{"model": "image classifier", "dataset": "stained colorectal tissue patches (NCT-CRC-HE-100K)", "train_examples": 45211, "image_size": 40, "crop_scale_min": 1, "horizontal_flip": true, "rotation_deg": 5, "targets": ["tissue"], "num_classes": 9, "arch": "mlp", "layers": 10, "norm": "rmsnorm", "norm_position": "pre", "activation": "squared_relu", "mlp_ratio": 4, "inner_norm": true, "drop_path": 0.1, "width": 384, "label_smoothing": 0.05, "loss": "cross_entropy", "init": "lecun_normal", "residual_init": "zero_last", "optimizer": "muon", "muon_scale": "original", "lr": 0.02, "momentum": 0.95, "nesterov": true, "orthogonalizer": "newton_schulz_5", "adamw_lr_other_params": 0.0019, "steps": 35500, "batch_size": 128, "epochs": 100.5, "lr_schedule": "cosine", "final_lr_fraction": 0.05, "warmup_steps": 1060, "weight_decay": 0.02, "adamw_weight_decay_other_params": 0.05}
Rows from block 7 of a small image classifier, named by matrix and row number. Rows with one number belong to one neuron. Each number is 128 + 32 x the weight over its row's rms, rounded and kept within 0 to 255. All counts start at 0.
After each neuron's rows are labels from the 100 images, of 14976, where the neuron reaches its highest value: "strongest on" is what is common among them. Only what is clearly more common there than usual is listed. The data: stained colorectal tissue patches (NCT-CRC-HE-100K). In brackets: how many of the 100, against the usual share in percent.
# fc1: MLP up (model.blocks.7.mlp.fc1.weight, 1536x384), inputs 0-76
# fc2: MLP down (model.blocks.7.mlp.fc2.weight, 384x1536, transposed), outputs 0-76

fc1.300 [153 152 143 129 154 127 127 161 157  93 122 155 154 115 142 166 124 182 132 123 122  61 122 118  77 134 125 162 145 106 202  79 131 108  65 178  94 162 159 194  92 215 106 132 137 118 138 152  94 103 123  99  60 151 126  78 136 225 151 128 117 127 132 113 151 116 162 135  92 119 135  53 165  59 170 130 164]
fc2.300 [125  79  94 156 153 136 130 140 106 131 108  98 156 139 134 108  91 134 156 118 125 157 151  81 146  92 105  82 147 131  75  98 133 105 207  91 119  83  82  51 166  74 183 135 163 138 125  88  70 123 134 144 202  91 107 197  91  59 125  85 124 135  76  92  92 162 108 144 138 179 113 211 100 217  99 141 108]
strongest on: tissue: cancer-associated stroma (93 vs 10.8)

fc1.17 [146 143 161 139 145 120  99 143  96 107  97 135 106  87  36 115 145 145 106 103 109 130  81  94 118 145 108 143 117  72 102 172 143 107 132 109  93  58 101 131 121 101 112  78  72 127 132 194 126 164 162 131 183 167 194  83 171 185 179  82 200 140 172 141  79 117 153 108 154 161 161 145 169 138 128 175 109]
fc2.17 [ 73  64 160 116 102 138 116 104 161 211 145  86 106 204 165 116 123 127 142 155 153 113 192 153 123 109 194  64 138 185 143 151 102 123 104 163 140 158 117 124 122 145 148 213 155 118 134  59 132 109  81 117  81  63  73 143 101  66  72 151 102 123 173 114 181 135 152 120 121 111 105 170  55 145 112  94 122]
strongest on: tissue: adipose tissue (65 vs 10.3); tissue: mucus (32 vs 9)

fc1.687 [147 133 182 115 129  94 108 137  67 169  92  90  88 159  83 151 159 147  79 118  90  74 158 115 121 109 172 108 148 130 119 145 175 152 135 115 102  82 125 164 170 157 109 161  87 137 188 147 111 145 107  75 148 133 130 114 162 184 149 124 141 137 189 162  70 120 137 133 141 122 155 114  76 101  87 255 162]
fc2.687 [114 101  61  89 130 181 131 128 106 107 121 153 101 149 125 138 106 120 113 135 165  85  93 148 155  34 145 156  92 162 171 188 175 143  76 104 152 121 116 137 104 141 174  75 147  92 105 128 143 138  99 131 119  97 183 101 159 119  99 136 111 196  99 103 137  99 142 113  95 127 101 144 115 152 114  60 153]
strongest on: tissue: adipose tissue (100 vs 10.3)

fc1.242 [166 112 122 113 104 132 127 171 178 106 139 160 104 149 129 142 145 120 124  95  83 102 102 153 128 140  88 101  94 120 120 120 143  66  61  85 148 161 172 109 143 152  86 115 144 111 139  97 123  96  93 127 147 132 109  98 136 143  84 113 231 137 101 126 165 161 115 115 158 159 134 126 102 115 132  41  38]
fc2.242 [100 152 102 147 136 153 118  94 120 156 120  89 110 109 114 132  49 145 134 171 156 145 132  93 117 150 165 146 186 103 117 123 121 158 223 187 135  92  98  93 138 147 191 162 112  75 124 149 130 152 153 139 121 118 121 112 106 122 161 168  99 143 142 101 135 116 117 175 104 129 106 142 134 112 125 151 196]
strongest on: tissue: normal colon mucosa (36 vs 8.6)

fc1.746 [126 163 148 150  90 171  97 154 125  93 119  74  71 146 115 118 140 175 111  91  76 101  91 222 146 185 152 115 100 107 128 110  88 133  83 152 183 100 158 103 136  75 139 167 161  74 143 227  75  84  93  95 152 125 140 147 150  91 153 118 167 146 125 131 180 113 116 160 110 132 130 151 200 127  98 100 172]
fc2.746 [110 109 133  73 127 100 165 101 111 218 146 152 176 113 103 133 169 125 122 135 146 116 175  96  69 122 134 123 158 165 124 143 122 121 148 176 132 175 107 110 132 157 159 121 156 176  90  83 146 197 136 147 114 117 110 157 122 165 145 113 137  99  99 139  66 127 118 120 130 128 128 121  82 155 104 173 112]
strongest on: tissue: mucus (34 vs 9)

fc1.350 [132  73 151 136 175 147 157 124 150 162 124 109 115 136  95 135 136 126  91 142  91  37 164 141 184 131 127 135 169 137  98 144 188 164 116 154 121  47 107 155 151 113 120 162 118 146 130 170 163 116  98  30 173 103 157  79 129 182 121 140 109 149 155  79 136 103 128 158 101 116 181  93 142 182 121 116 179]
fc2.350 [138 137  71 115 133  82 152 110 129 130 116  84 166 144 148 120 127 162 111 111 167 170 124 139 129 194 163 156 131 100 176 131 101  34 175 100  66 194 138 128  83  87 140 108 131 139 103  63 113 110 158 190  62 166  98 111 138  83 134  91 120 102 147 147 110 147 132  72 154 107 139 119 139 120 103 114  62]
strongest on: tissue: adipose tissue (100 vs 10.3)

fc1.252 [204 103 135 115 128 168 141 140  86 153 130 148 118 152 156  92 142 135 118  74  66 138  62 151  96 160  93 118 107  87 117 134  73 154 114  96 112 113 151  77 156  97  86 181  89 151 100 177  81 161 145 109 120 135 124  99 191 111  91 106 154 162 120 108  43 102 135 135 132 119 123 174 186  98 163 116 148]
fc2.252 [117 120 125 124 134  99 123 118 118 178 131  71 112 115 108 150 121 118 132 195 150 104 171 145 153 123 197  93  93 125 129 197 157  89  66 191 155 125 132 196 120 158 165  95 183 121 138 105 167 151 143 125 104 147 175 122  50 124 199 146 126 163 151 140 195 171 113 192  81  84 115  89 103 145 141  89 132]
strongest on: tissue: smooth muscle (95 vs 13.5)

fc1.76 [140 174 121 144 166 136 150 124 193 164  86 116  94 111 125 108 171 138 139  69 193 169 143 102 119 120 109 166 134 129 137 151 115 105 133  49 138 153 119 116 139 174 117 158 141 158 190 129 140 154 119 123  87 128 136  60 114  65 157 143 116 102  97 116 183 130 131 140  38 179 116 136 159 124  78 124 135]
fc2.76 [131  58 147  99 120  94 105 131 109 133 111 129 136 137 127  93 136 188 127 187 136 146  93 132 133  45 136 103  87 173 161 144 157 111 108 132 181  90 111 100 100  86  99 102 123 100  92 154 138 124 131 125 143 132 128 152 154 207 121  72 113 163  88 148 100 108 160  98 162 145 193 152 109 163 165 161 156]
strongest on: tissue: adipose tissue (99 vs 10.3)

fc1.19 [104 100 130 102 103 124  62 157 145 129 178 152 120 114  95 163 191 146 110  62  79 123 104 207 106 154 127 114 196  97  85 192  52 186 116 135 196 177 175 143 140  59 105 125 161  99 136  90 155 129 215 124 142 149 121 149 140 126 115 125 111 162  71 171 118 108  94 157  89 102 178 151 164  95 108 145 161]
fc2.19 [ 76 213  98 185 146 115 158 100  84 152 139 125 108 108 160 109  75 119 129 150 149 174 130 145 171 138 190 121 123 158 172 105 146 104  95  93  52 146 124 144 140  96 189 117 135 128  76 120 119 128 165 101 119 110 121 151 145 136  88 116 130 103 115 108 153 144 134 108 144 119 102 128  85 162 107  74 128]
strongest on: tissue: smooth muscle (95 vs 13.5)

fc1.146 [145  81 144 113 161 190  68 103 121 243 150 125  84 175 124 132 109 127  62  93 121 143 154  99  85 170 138 155 164 111 168 135 131  82 164 156 150  96 117 154 128 144 110 104 105  34  16 101 135 182  93 184 125 102 143 154  73 124 112 173 114 168  84 158 146 154  90 160 148 122  78 138 146 128 105 156 154]
fc2.146 [117 196 131 150 103  85 200 134 123  77 106 100 106 145 151  76 211 132 126 140 165 173 108 163 130 123 106 104  71 110 138 111  77 115 122  54 107 103  90 123 176  93  98 144 140 221 178 154 133  95 141  90  40 130 131 144 192 130 201  31 159  91 138 141 146 168 192 113 121 159 136 103  81 151 146 114 119]
strongest on: tissue: tumour epithelium (97 vs 14.8)

fc1.404 [124  99 155 126 151 198 102 152  76 154 132 172  74 167 109 125 140  97 142 125 106 107 132 113  85 112 143 145 157 138  79  81  68 159 155 133 101 160  73 118 159 163  76 121 105 117 168 128 127 112 136 152 147 166 173 126  58 144 167 120 140  85 121 154 153 116 144 145  74 125  57  97 154  65 146 161  97]
fc2.404 [130 178 105 132 124  81 107 111 146 141 105 120 196  86 130 101 112 134  95 184  89 137 118 145 151 149 167 124 124 101  88 174 167  92  87 102 139 156 152 140 116 171 155 124 143 124  69 130 172 196 145 132 155  75  93 114 185 114 144 151 154 132 137 117  95 131 124 142  98 127  85 134 130 163 148  39 133]
strongest on: tissue: normal colon mucosa (94 vs 8.6)

fc1.541 [ 84 145 122  88 167 175 179 198 163 126 142 119 135 107 131 128 116  47 131 165 162 108 154 120 111 149 123 155  58 162 134  96 120 184  93  61  91 116 136  90 130  77 145  70  76 115 185 111 146  81  56  87 141 109 132 133 146 138 172 146 130 146 131 142  73 136 174  94 119 138 104 155 137 134  98 111 132]
fc2.541 [139 152 101 161  94 106  91  77  82 108 124 122 110 154 122 130 117 169 170 114 101 187 115 135 141 103 116  96 160 123 172 120 133 101 147 218 180 110 105 196 150 128 109 186 146 117  86 129 143 129 190 175 127 132 107  96 100  83  90  78 128  93 151 122 164 146 101 111 121  78 135  98 136 116 160  90 147]
strongest on: tissue: lymphocytes (60 vs 11.4)

fc1.660 [135 137 105 165  82 137 188 138  51 119 135  98 169 117 110  91 116 129 112 160 149 135  80 104 114 148 149 134 114 119 122 156  61 158 118 112 164 188 186 155 133 209 138 155 152 182 178 118 166 181 156 128  75  98 113 148  67 120 144 192  92 134 112 138  81 106 144 208  72 116  66 112 119  94 157 119 151]
fc2.660 [ 61 111 141 191 126 146  86 167 125 104 164 179 125 129 110 151  96  80 145 113  75 182 123  28 148 145 140 101 153 198  90 117 172 129 132 138 127 118  79 141 140 126 124 103  87 102 109 142  60 111 118 199 184 105  78 150 164 155 154 135  66 138 164 117 131  86 149 106 106 113 134 151 145 179 116 118  99]
strongest on: tissue: normal colon mucosa (95 vs 8.6)

fc1.417 [ 99 133 129 141 120 175  81 169 114 194 107 136  62 119  81 137 155 110 111  95 173 116 133  98 128 117 127 101 176 111 148 159 128 140 108 103 125  99  97 190 132 165  76 167 112 146 123 132 153 141 152 136 133 163 115 109 131 171 100  96 173 180 180 161 132 150 113 118 172 137 175 146 128 140  81 180 163]
fc2.417 [146  94 103 123 113  66 182  83 160 166  75 103 101  97 163 136 136 128  86 150 141 132 151 166 128 114 108 177  94 145 119 189 160 145 126 125 142 123 156  98 136  68 142 157 115  87 174 196 155 103 102  71 124  90 118 144 151  53 105 149 163 157  61 149 100 109 165 166 116 161  72 113 117 184 155  59 117]
strongest on: tissue: adipose tissue (98 vs 10.3)

fc1.74 [171 101 104  97  91  96 109 165 103 170 166 120 148  97 122 231 136 155 134 114 179 119 111 178 108 148 101 103 117 125 120 102 165 121 121 131  85 124 112 109  68 113 127  60 125 107  91 116 154 143  67  80 140 138 141 106 140 123 116 174 188 124 113 146  87 122 136 146 140 144 115 115 100 143 148  96  80]
fc2.74 [ 83 182 145 136 151 163  91 102 120  83 134 134  89 136 159  67  99 107 113 162 134 132  82  89 150 140 145 136 174 145 131 129 116 155 169 186 147 139 127 146 186 129 189 203 147 121 177 175  98  85 204 133 106  93  85 130  82  81 150  70 128 135 104  99 130 141 160 103 114 135 148 138 146 138  93 121 187]
strongest on: tissue: normal colon mucosa (58 vs 8.6)

fc1.68 [131 145 138 168  80 125  72 164 119 159 143 130 173 146 108 100 165 139  99 133 158 113 138 140 146  94  33 116 136 142 138  32 151 147 192 108 131  94 141 127 151  96  99 168 113 102 168 139 119 141 197 115 113 106 221  47  99 116 121  90 210 164 139 130 145 134 162 100 169 122  79 141  99  78 111 153 108]
fc2.68 [149 111 120 161 132 153 101  89 122 120 144 170 162 109 155 155 119  94  76 134 127  58 102 178 155  96 119 114 139  97 111  56 170 134 116 163  58 151 127 111 107  74 119  91  92 173 120  92 151  99 159 118 124 158  94   0 155 125 106 193 135 133  84 136 156 130 178 128 129 170 141 103 192 124 143  57 135]
strongest on: tissue: lymphocytes (100 vs 11.4)

fc1.263 [113 133 144 129  56  74 104 185  73 129 141 156 140 145 181 174 209 201  84 168 136 121 133 184 126  68  79 136 119 163 159  48 120 116 166 111  93 149  99 147  64 124 161 161 118  72  95  95 128 153  66  91  85  92 158 115 116 168 125 153 115 116 138 123 141 167 146  85 138 163  75 130  80  68 145 202  91]
fc2.263 [155 125 179 112 130 105 155  85 136 118 101 152 144  96 141  64  82 138 101 130 184  87 136 124  94 104 144 162  92 145 144 136 150 132 136 136 187 126  95 142 113 127  95 104 100 125 125 245 117 118 134 119 113 144 180 229 143 122 135 136 119 107  57 112 118 127 146 104 143  90 139 118 172 156 121 187 146]
strongest on: tissue: tumour epithelium (98 vs 14.8)

fc1.590 [111 118 112 146 112 145 180 140 148 148 150 153  94  98 116 120 142 144 111 115 144 113 196  74 109  85 156  90 163 115 142 217 148 121 153 189 115  98 167 109 139 141  99 143 113  98 119 143  81 106 171 124 128 135 129  53 116 123 150 130  50 157 242  99 157 101 143 102 107 101 138 137 163 157 149 170 133]
fc2.590 [144 103 139 122 141 103 106 137 114 131 124 129 175 162 115 137 119 139 144 183 132 155 131 186 178 210  86 186 113 128 122  83  87 103  88 174 152 164 121 147 136 116 148 130 135 139 133  92 211 129 103 105 117 128  75 190 101 148 129  90 152 122 141 135 140 107 112 161  78 111 121  90 142 116 118 133 145]
strongest on: tissue: mucus (100 vs 9)

fc1.373 [117 119 155 122 118  89 120 105 115  94 131  89 208 169  41  95 140 151  70  92 162 151 168 148 146 157 125 124 121 139 128  98 109 134  85  52 101 119 129 139 144 120 135 108 140 164  99 148 111 142 132 128 101  91 123 136 184 205 114 178 154 117 142 132 129 104 106 164 101 146 200 113 109 113  96 128 113]
fc2.373 [146 109  73 101 169 175 111 156 144 195 142 130 149  80 176 135 115 150 120 117 158 140 142 154  97 112 112 154 115 140 126 188 194 139 154 131 185 105 111 136 163 212 169 106 153 125  85 134 169 187 145 134 160 134 158 165  65 103 157  53 142 127 102 142 125 163 127 133 148 102  77 185  95 176 173 119 119]
strongest on: tissue: cancer-associated stroma (96 vs 10.8)

fc1.103 [ 51 163 102 141 126 139 151 151 117 164 157 102 113 133 158 112 153 108 134 116 199  77 127 126  89  96 194  95 122  86 149 150 100 101 132 127 138 105 152 115  69  74 151 120 137 120 165  85 199 139 120 140 179 142 131 144 155 123  76 134 163 130 106 123 206  89 185 117 149 148 145  96  89 183 133 109 127]
fc2.103 [130 116 115 138 124 129 124 120 131 181 116  79 126 121 125 138 190 160  87 156 100 139 138 152 147 122 162 140 109 161 113 176 137 148 111 110 127 120  90  77 194 121  65 103 126 167 151 110 111 131  59 149  91 137  97  66  96 144 155 165 171 126 124 120  64 172 138 126 102 157 155 180 123 112  99 155 113]
strongest on: tissue: adipose tissue (97 vs 10.3)

fc1.631 [128 128  84 181 161 154 174 136 177 172 173 161 103  92 145 129 130 137 124 101 160 150 198  84  97  82 139  80 160 152 161 213 109  88 154 184 128 108 156 125 129 131  93 135 105  65 111 146  76 107 163 104 187 124 119  73 115 102 110 134  80 184 169 129 144 121 128  87  78  89  96 169 143 143 164 195  85]
fc2.631 [154 131 171  78 113  90  93 134 120  89 120 127 127 128 123 143 129  98 133 172 129 101 132 160 181 195  65 184 160  99 108  20  74 120 116 147 127 142 111 153 152 161 131 154 162 178  89  77 172 127 103 105  70 167 122 219 117 189 156 113 117  92 107 131 131 123  75 157 107 127 142  68 152 140 109  88 160]
strongest on: tissue: mucus (94 vs 9)

fc1.626 [127 128 182  97 190 137  84 133 124 169  45 121  99 163 117 173 121 103 115 136 171  86 103 186  98 151 144 174 218 132 155 163 156 112  90 161  99 129 102 151 134 167  53 128 202 140 131  98 132 134 123 149 178 145 109  57 178 145 154 128  83 144 181 147 101 122 114  94  80 205 131 131 170 140 105 144  77]
fc2.626 [158 114 133  88 111 110 140 117 131 152 133 122 109 141 130 110 144 136 100 146 165 118 216  82 114  57  87 117  81 136 137 135 115  92 102  48 222 121 126 111 140  85 150 112  34 119 138 166  83  41  98 110 104 149 117 141 123 162 172 132 147 146 123 146 146 172 157 112 118  60 139 124  96 109 219 125 150]
strongest on: tissue: adipose tissue (94 vs 10.3)

fc1.681 [145 133  89 131 133  98  80 128 136 141 184  96 192 162  76 133 185  73 118  89 134 132  88 154 122 195 117 146 143 128 106 163  97  86  84 124 132 139  72 151 213 118 155  95 150 119 149 159 147 105  84 134 149 158 114 175 126  97 184  54 147 108 184 139 120 123 130 193 140 121 153 135 161 149 114 117 140]
fc2.681 [114 139 123 121 162 150 224 160 106 126 121 116 143 142 112 133 107 161 142 145 104 155 141 160 139 116  96 144 112 198 128 139  86 153 135  86 150  54 140 162 102 189 109 127 132 167  76  81 110 178 123 125 123 141 144 196 111 155 107 128  96 138 113 163  49  96 146 127 132 132 159 111  58 139 144 177 118]
strongest on: tissue: cancer-associated stroma (92 vs 10.8)

fc1.565 [106 154 137 142 101 144 132 109 172 130  99 143 139 133 135 126 146  94 117 104 126 124 144  88  82 128 142 151 145 108 147 192  55 184 158 139 163 123 103 111 141 114 118 135 124 119 162 102 160 193 159 117  93 131 170  98 141 145 145 106  98 138  85 113 118 192  85  97  96 162 115 111 163 136 139 136 132]
fc2.565 [146 167 117 122 126 137  79 114  90 110 172 141 162 119 107 149 139 103 126 113 148 157 102 177 208  96 166 116 140 156 118  90 196  99 120 101 111 111 118 168 106 130 162  92 144 141 110  94 110  69 127 142 180 100 113 148 130  95 129  72 151 112 116 156 123  99 108 114  78 125  92 133  90 139 112  90 139]
strongest on: tissue: tumour epithelium (82 vs 14.8)

fc1.727 [119  83 147 124 113 126 154 104 142  84  65 176 109 155 112 120 141 175 156 138 133 145  87  91  75 145 108  92 120  78 153 132 144 182 149  99 132 114 102 179 125  76 172 132  35 130 157 148 114 140 126 143 144 100 130 118  92 158 125 119 127 143 150 103 137 115 116 168 157 106  84 165 138 144 173 127 193]
fc2.727 [167 184 124 180 129 151  80 180  72 192 186 103 158 157 101 133 168 145  78 124 152  96 103 125 185 118 132 136 164 135 182  97  84  90 131 178 113 121 123 107 141 178  69 160 239 156 117 102 124 110 143 176 114 139  80 117 146  75 116 118 145  64 118 170 115 131 129  99  95 184 119 128 124 122 123 131  87]
strongest on: tissue: debris (64 vs 11.1)

fc1.694 [129 120 104 127 110 172  64 116 141 124 171 113 144 148  98 139  88 186 170  68 119 199 127  84 127 158 142 119 170 160  65 141  94 135 123 131  80 166 138 149 157 149 149  96 189  71 137 129 145 140 133 182 192 143 169 223 162 129  76 115 163 137 162 157  47 146  98 118 126 163  88 194 149 161 136 142  46]
fc2.694 [120 159 108  52 128 130 186 127 122 118 141 129 143 134 153 131 148 103  74 136 180 105 131 150 146 143 209 141 117  92 106 122 112  63 135 155 150 150 137 110 118  90 137 181 131 175  88 151 173 125 134  89  53  87 131  70 101 114 189 145 112 126 144 160 183 123 171 104 140 126 130 151 102  70 104 113 161]
strongest on: tissue: normal colon mucosa (95 vs 8.6)

fc1.646 [150 171 152 126 123 138 112 113 126 100 127 133 149 174 109 113 134 169 127 167 181 159  98  84 127 181  84 140  81 180 107  74 122  89 148  78 155  74 111 138 162  81 158 145 113 114 112 134  87 112 149 183  85 114 131  14 184  80 146 145 218 103 124 116 136 187 133  65 145 113  70 120 108  83 142  15  89]
fc2.646 [110 119  91 124  97 122 115 152  81 113 127 131  99 113 107 119 118 123 137 126 132 115 161 103 114 162 111 101 125 103 162  89 133 180 151 175 141  80 131 151 111 113 100 101 133 124 150 134 102 142 123 108 166 130 173 149 129  82 119  71 117 154 130  92 148 137 134 138 148 135  95 148 126  90 125 149 136]
strongest on: tissue: lymphocytes (94 vs 11.4)

fc1.554 [107  75 179 160 152  89 128 147 121 193 142  86 147 130 139 147 167  89 143 118 139  76 114 149 160 121 131 106  62 130 130 136 179 172 105 195 159  65 141 148 173  83 118 155 180 157 151 140 112 128 144 144 136 152 152 147 116 177  90 140 161 124 123 104 108 130 157 187 132  64 132 153 160 189 140 120 155]
fc2.554 [123 142 107  63 134 119 170 105  87 199 135  96 136 101 102 175 157 182  80 123 121 171 115 102 120 179 124 185 128 136 107 139 143 100 158 160 101 111  94 126  62 155 153 153 111 124  98 146 161 125 170 125 117  65 115  41 158  87 182  79 125 141 207 128 193 113 105  87  91 112 121 129  96 104  77 137  83]
strongest on: tissue: mucus (100 vs 9)

fc1.305 [118  77 122 112 136  79 175  87 103 191  60  87  64 136 130 115  98 152 111 139  98  60 129 154 103 129 192 145 102 113 117 225 168 114  80 111 164 108 118  99 152 101 117 157 125 110 151  97 110 107  43 128 134 149 128 107 118 105 138 102 108 145  87 140 127 127 156 108 102 149 122 124 102 162 114 116  94]
fc2.305 [138 105 114 116 148 127 153 117 120 163 110  89  93 159 133 125 139 107 117 159 141 110  71 137 121  37 191 149 130 119 169 177 160 141 119  83 147 120 122 108 145 200 162 165 133 160 155 145 178 172  67  80 108 114 112  42 146 149 103 122 166 138  68 129 117 134 164 140 117 196 136 111 106 146 115 136 163]
strongest on: tissue: adipose tissue (100 vs 10.3)

fc1.548 [120  64 147 118 107 108 118 113 125 118  95  93 152 122 140 165 109  78 179 109 120  60 155 124 147 126  93 130 138 164 184 118 182  85  71 173 125 111 125 128  89 176 207  98 157  93  79  95 144 134 138 124 177 115 153 156 189 130 101  82 159 143  99 186  97 123 130 109 136 157  77 123 108 129 137  95  91]
fc2.548 [118 157  80 136 151 146 133 138 153 115  62 106 110 138 152 163 144 117 151 149 180 162  70 135  68 122  97 131 113 125 136  90 161 148 110  82 123  86 128  71 121 112  68 165  78 145 124 101  98 135 101  94  67 165  35 122 129 144 171 107 132 116 171  81 108 123 175 132  67 156 122 102 127 142 103  74 142]
strongest on: tissue: debris (96 vs 11.1)

fc1.693 [155 118 115  83 178 125 139 115 150 134 146 118 210 184  86  83 146  71 173 142 138 130  73  98  89 116 186 152 144 159  80  87 135 139 139  83 111 200 113 163 151 224 107 112  93 113  89 136 132 138 128 111 116 168 119 118 121 113 171 200 151 138  87 109 152  97 179 170 118 163  59 140 152 153 157 111  95]
fc2.693 [156 171 105 124 129 149 105  74 173 129  99 114 133  79 167 132  94 171 144 123 156  81 169 117  93 143 128 141 133 134 107 136 101 163 105 116  81 187 139  86 117 112  72 143 119 125 129  70 158 105 122  94 124 188 107 109 144 175 134 133 152 144 129 183  54 179 137 158 132 139  97  78 128  78 119  89 122]
strongest on: tissue: normal colon mucosa (98 vs 8.6)

fc1.607 [107 165 115 104 146 150  68 119  68  89 151 156 138 170 140 135 121 179 126 109 150 133 201 114 115 139 129 121 169  89 171 142 146 107 191 114  91 114 115 133  67  88 161  98 107  54  97 152 130 124 150 121 117 123 151 107 128 123 207 118 168 151 186 101 166 159 162 146 161 107 148 121 145  86 171  73  96]
fc2.607 [138 133 203 125  63 132 167 160 154 194 161  84  99 116  52 114 143 106  87 129  91 173  72 147 165 130  97 120 141 161 151 186 119 109  66 189 112 138 157 143 179 124 122 175 126 107 173 163 161 124 158 109 126  74 128 151 127  95 125 101 172 143 146 180 155 120 141 159 121 151  93 160  99 164 132  86 168]
strongest on: tissue: lymphocytes (55 vs 11.4); tissue: mucus (42 vs 9)

fc1.711 [142 135  77 115 150 149 138 119 115 175 175  80 151 167 115 141 145 151  91 121  95 160 139 177  75 147  80 121 156 171 171 147  94 129  97  40 178  84 109 136 151 105 137 140 164 103 121  95 155 145 118 147 109 123 148 233 136 141 107  50 115 149 118  93  99 146  94 197  79 125 181 131 185 126 103 131  81]
fc2.711 [123 152 108 146 119 106 109 147 102 133 123 127 161 107 106  93 138 110 132 131 189 159 166 146 142 105 128 150 125 140  88 183 148 142 166 161 135 149  94 146 133 198 129  81 109 116 111  96 163 165  95  88 103 148 165 110  88 106 160 144 164 128 174 164 176  99 224 106 134 142 136 122  36 129 147  57 159]
strongest on: tissue: cancer-associated stroma (91 vs 10.8)

fc1.752 [123  74 158 144 118 102  91 104 122 116 176 105 128 172 168 142 142 178 144  79  82 175 149  85 138 150 163 136 128 136  81  73  86  79 151 120 111 143 116 127  75 168 164 174 152  76 195 119 133 154 143 187  81 124 161 103 145 158 155 138  83 147 140 147 114 131 121 115 134 203  62 150 135 131 114 150  91]
fc2.752 [144 195 159 108 125 156 167 182  76 136 142 128 168 134  81 110 127  91  94 145 146 151 168 126 173 130 100 135 137 130  97 174 157 196 100 152 132 134 142 153 157 148 138  69 110 168  59  94 178 121  95  95 163 133 123 125 119 131 100 144 170 140 155 189 132 126 123 131 109  57 139 113 116 130 105  23 159]
strongest on: tissue: normal colon mucosa (97 vs 8.6)

fc1.16 [187 119 104 148  72 120 148 159 175 158 152 145 152 118 112 124 170 102 142 168 163  69 111 149 124 112  94 144  47  98 113 140 145 111 101 144 200 130 124 161 137 160  78 126 128 143 172 103 139 160 130 184  95 110 135 153 138 133 148 118 159 127 168 177 132 131 119  72 113  87 104 137 103 123 132  87 146]
fc2.16 [148 173  83 130 176 126 176  97 140 104 150 147 147  87 192 112 103  60 109 140 117 152  91 183  98 142 157 115 123 160  89 166  70 129 163  81 167 119 134 104 135 141 129  73 129 118  99 141 112  92  81 100 142 149 115 224  77 122 122 157 123  99 111 109 103 202 151 174  63 179 177 122 114 107 168  40 124]
strongest on: tissue: cancer-associated stroma (100 vs 10.8)

fc1.338 [136 106 151 142 171 109 107 180 127 172 162 126 122 107 116 129 157 113 139 121 106  88 148 123  92 181 136 114  70  86 106 114 163 115 139 140 149  68 109 171 128  83 122 122 152 135 126 105 121  59  78 121 166 124 150  71 139 174 102 125 112 164 155  79 128 168 163 185  81  97 123 130 169 156 147 153 205]
fc2.338 [156 121 115 115  89 144 157  84 110 183  83  97 121 147 130 143 126 175 111 126 129 187 140 124 187  90 154 173 172 188 124 155  84 113  77 192 104 128 132  97 109 133 154 161  95 107 140 107 127 189 198 101  92 122  90 140 124 107 163 112 156 108 165 166 161  95  66  80 131 104 133  90  78 114  87  55  75]
strongest on: tissue: mucus (99 vs 9)

fc1.564 [177 164  82 141 133  71 141 149 126 148 112 132  95 163  40 173 192 148 130 120 127 168 177  93 121 177 125 100 121 115 153  80  60 154 149 126 130 115 101 133 137 167 167 159 122 129  73  84 135 107 169 148  71 163 140  97 112 110 181 126 120 182  81 105 126 169 124 103  43  65 120 109 117 139 180 111 109]
fc2.564 [ 68 115 154 118 126 177 114 114 128 121 102 182 145  71 179  97 108  88 117 160 110 137  29 137 121 108 148 139 155 151  85 103 143  86 141  96 203 200 147 131 171  92 120 126 147 161 127 122  95 178  86 130 159 131 122 165 112 197 131 181 106 136 178 150 125 103 179 175 200 129 121  99  95 113  84 135 154]
strongest on: tissue: normal colon mucosa (93 vs 8.6)

fc1.459 [135 223  98  86 132 116 159 188  30 139 109 194 144 163  81 167 108  90 136 134 150 127 128 103 128 105 124 106 142 151 174 142 145 131 132  86  97 105 131 148 128 188 155 106 114 154 146  93 152 102 134  62 179 159 133 100 151 112  79 113 138  91 167 124 165 108 153 122 113 146 138 101 125  66 163 107 177]
fc2.459 [125 119 114 171  86 119 109  77 169 167  92  69  92  99 196 125 132 159 146 123 120 159 144 185 122 156  58 159 119 119 130 111 104 135 121 134 158 130 153 141 110  28 154 146 106  83 111 165  98 145 131 161 100 140 166 158 120 107 160 104  92 140  91 150 126 161  98 144 155  57 141 146  97 113 125 134 115]
strongest on: tissue: tumour epithelium (60 vs 14.8)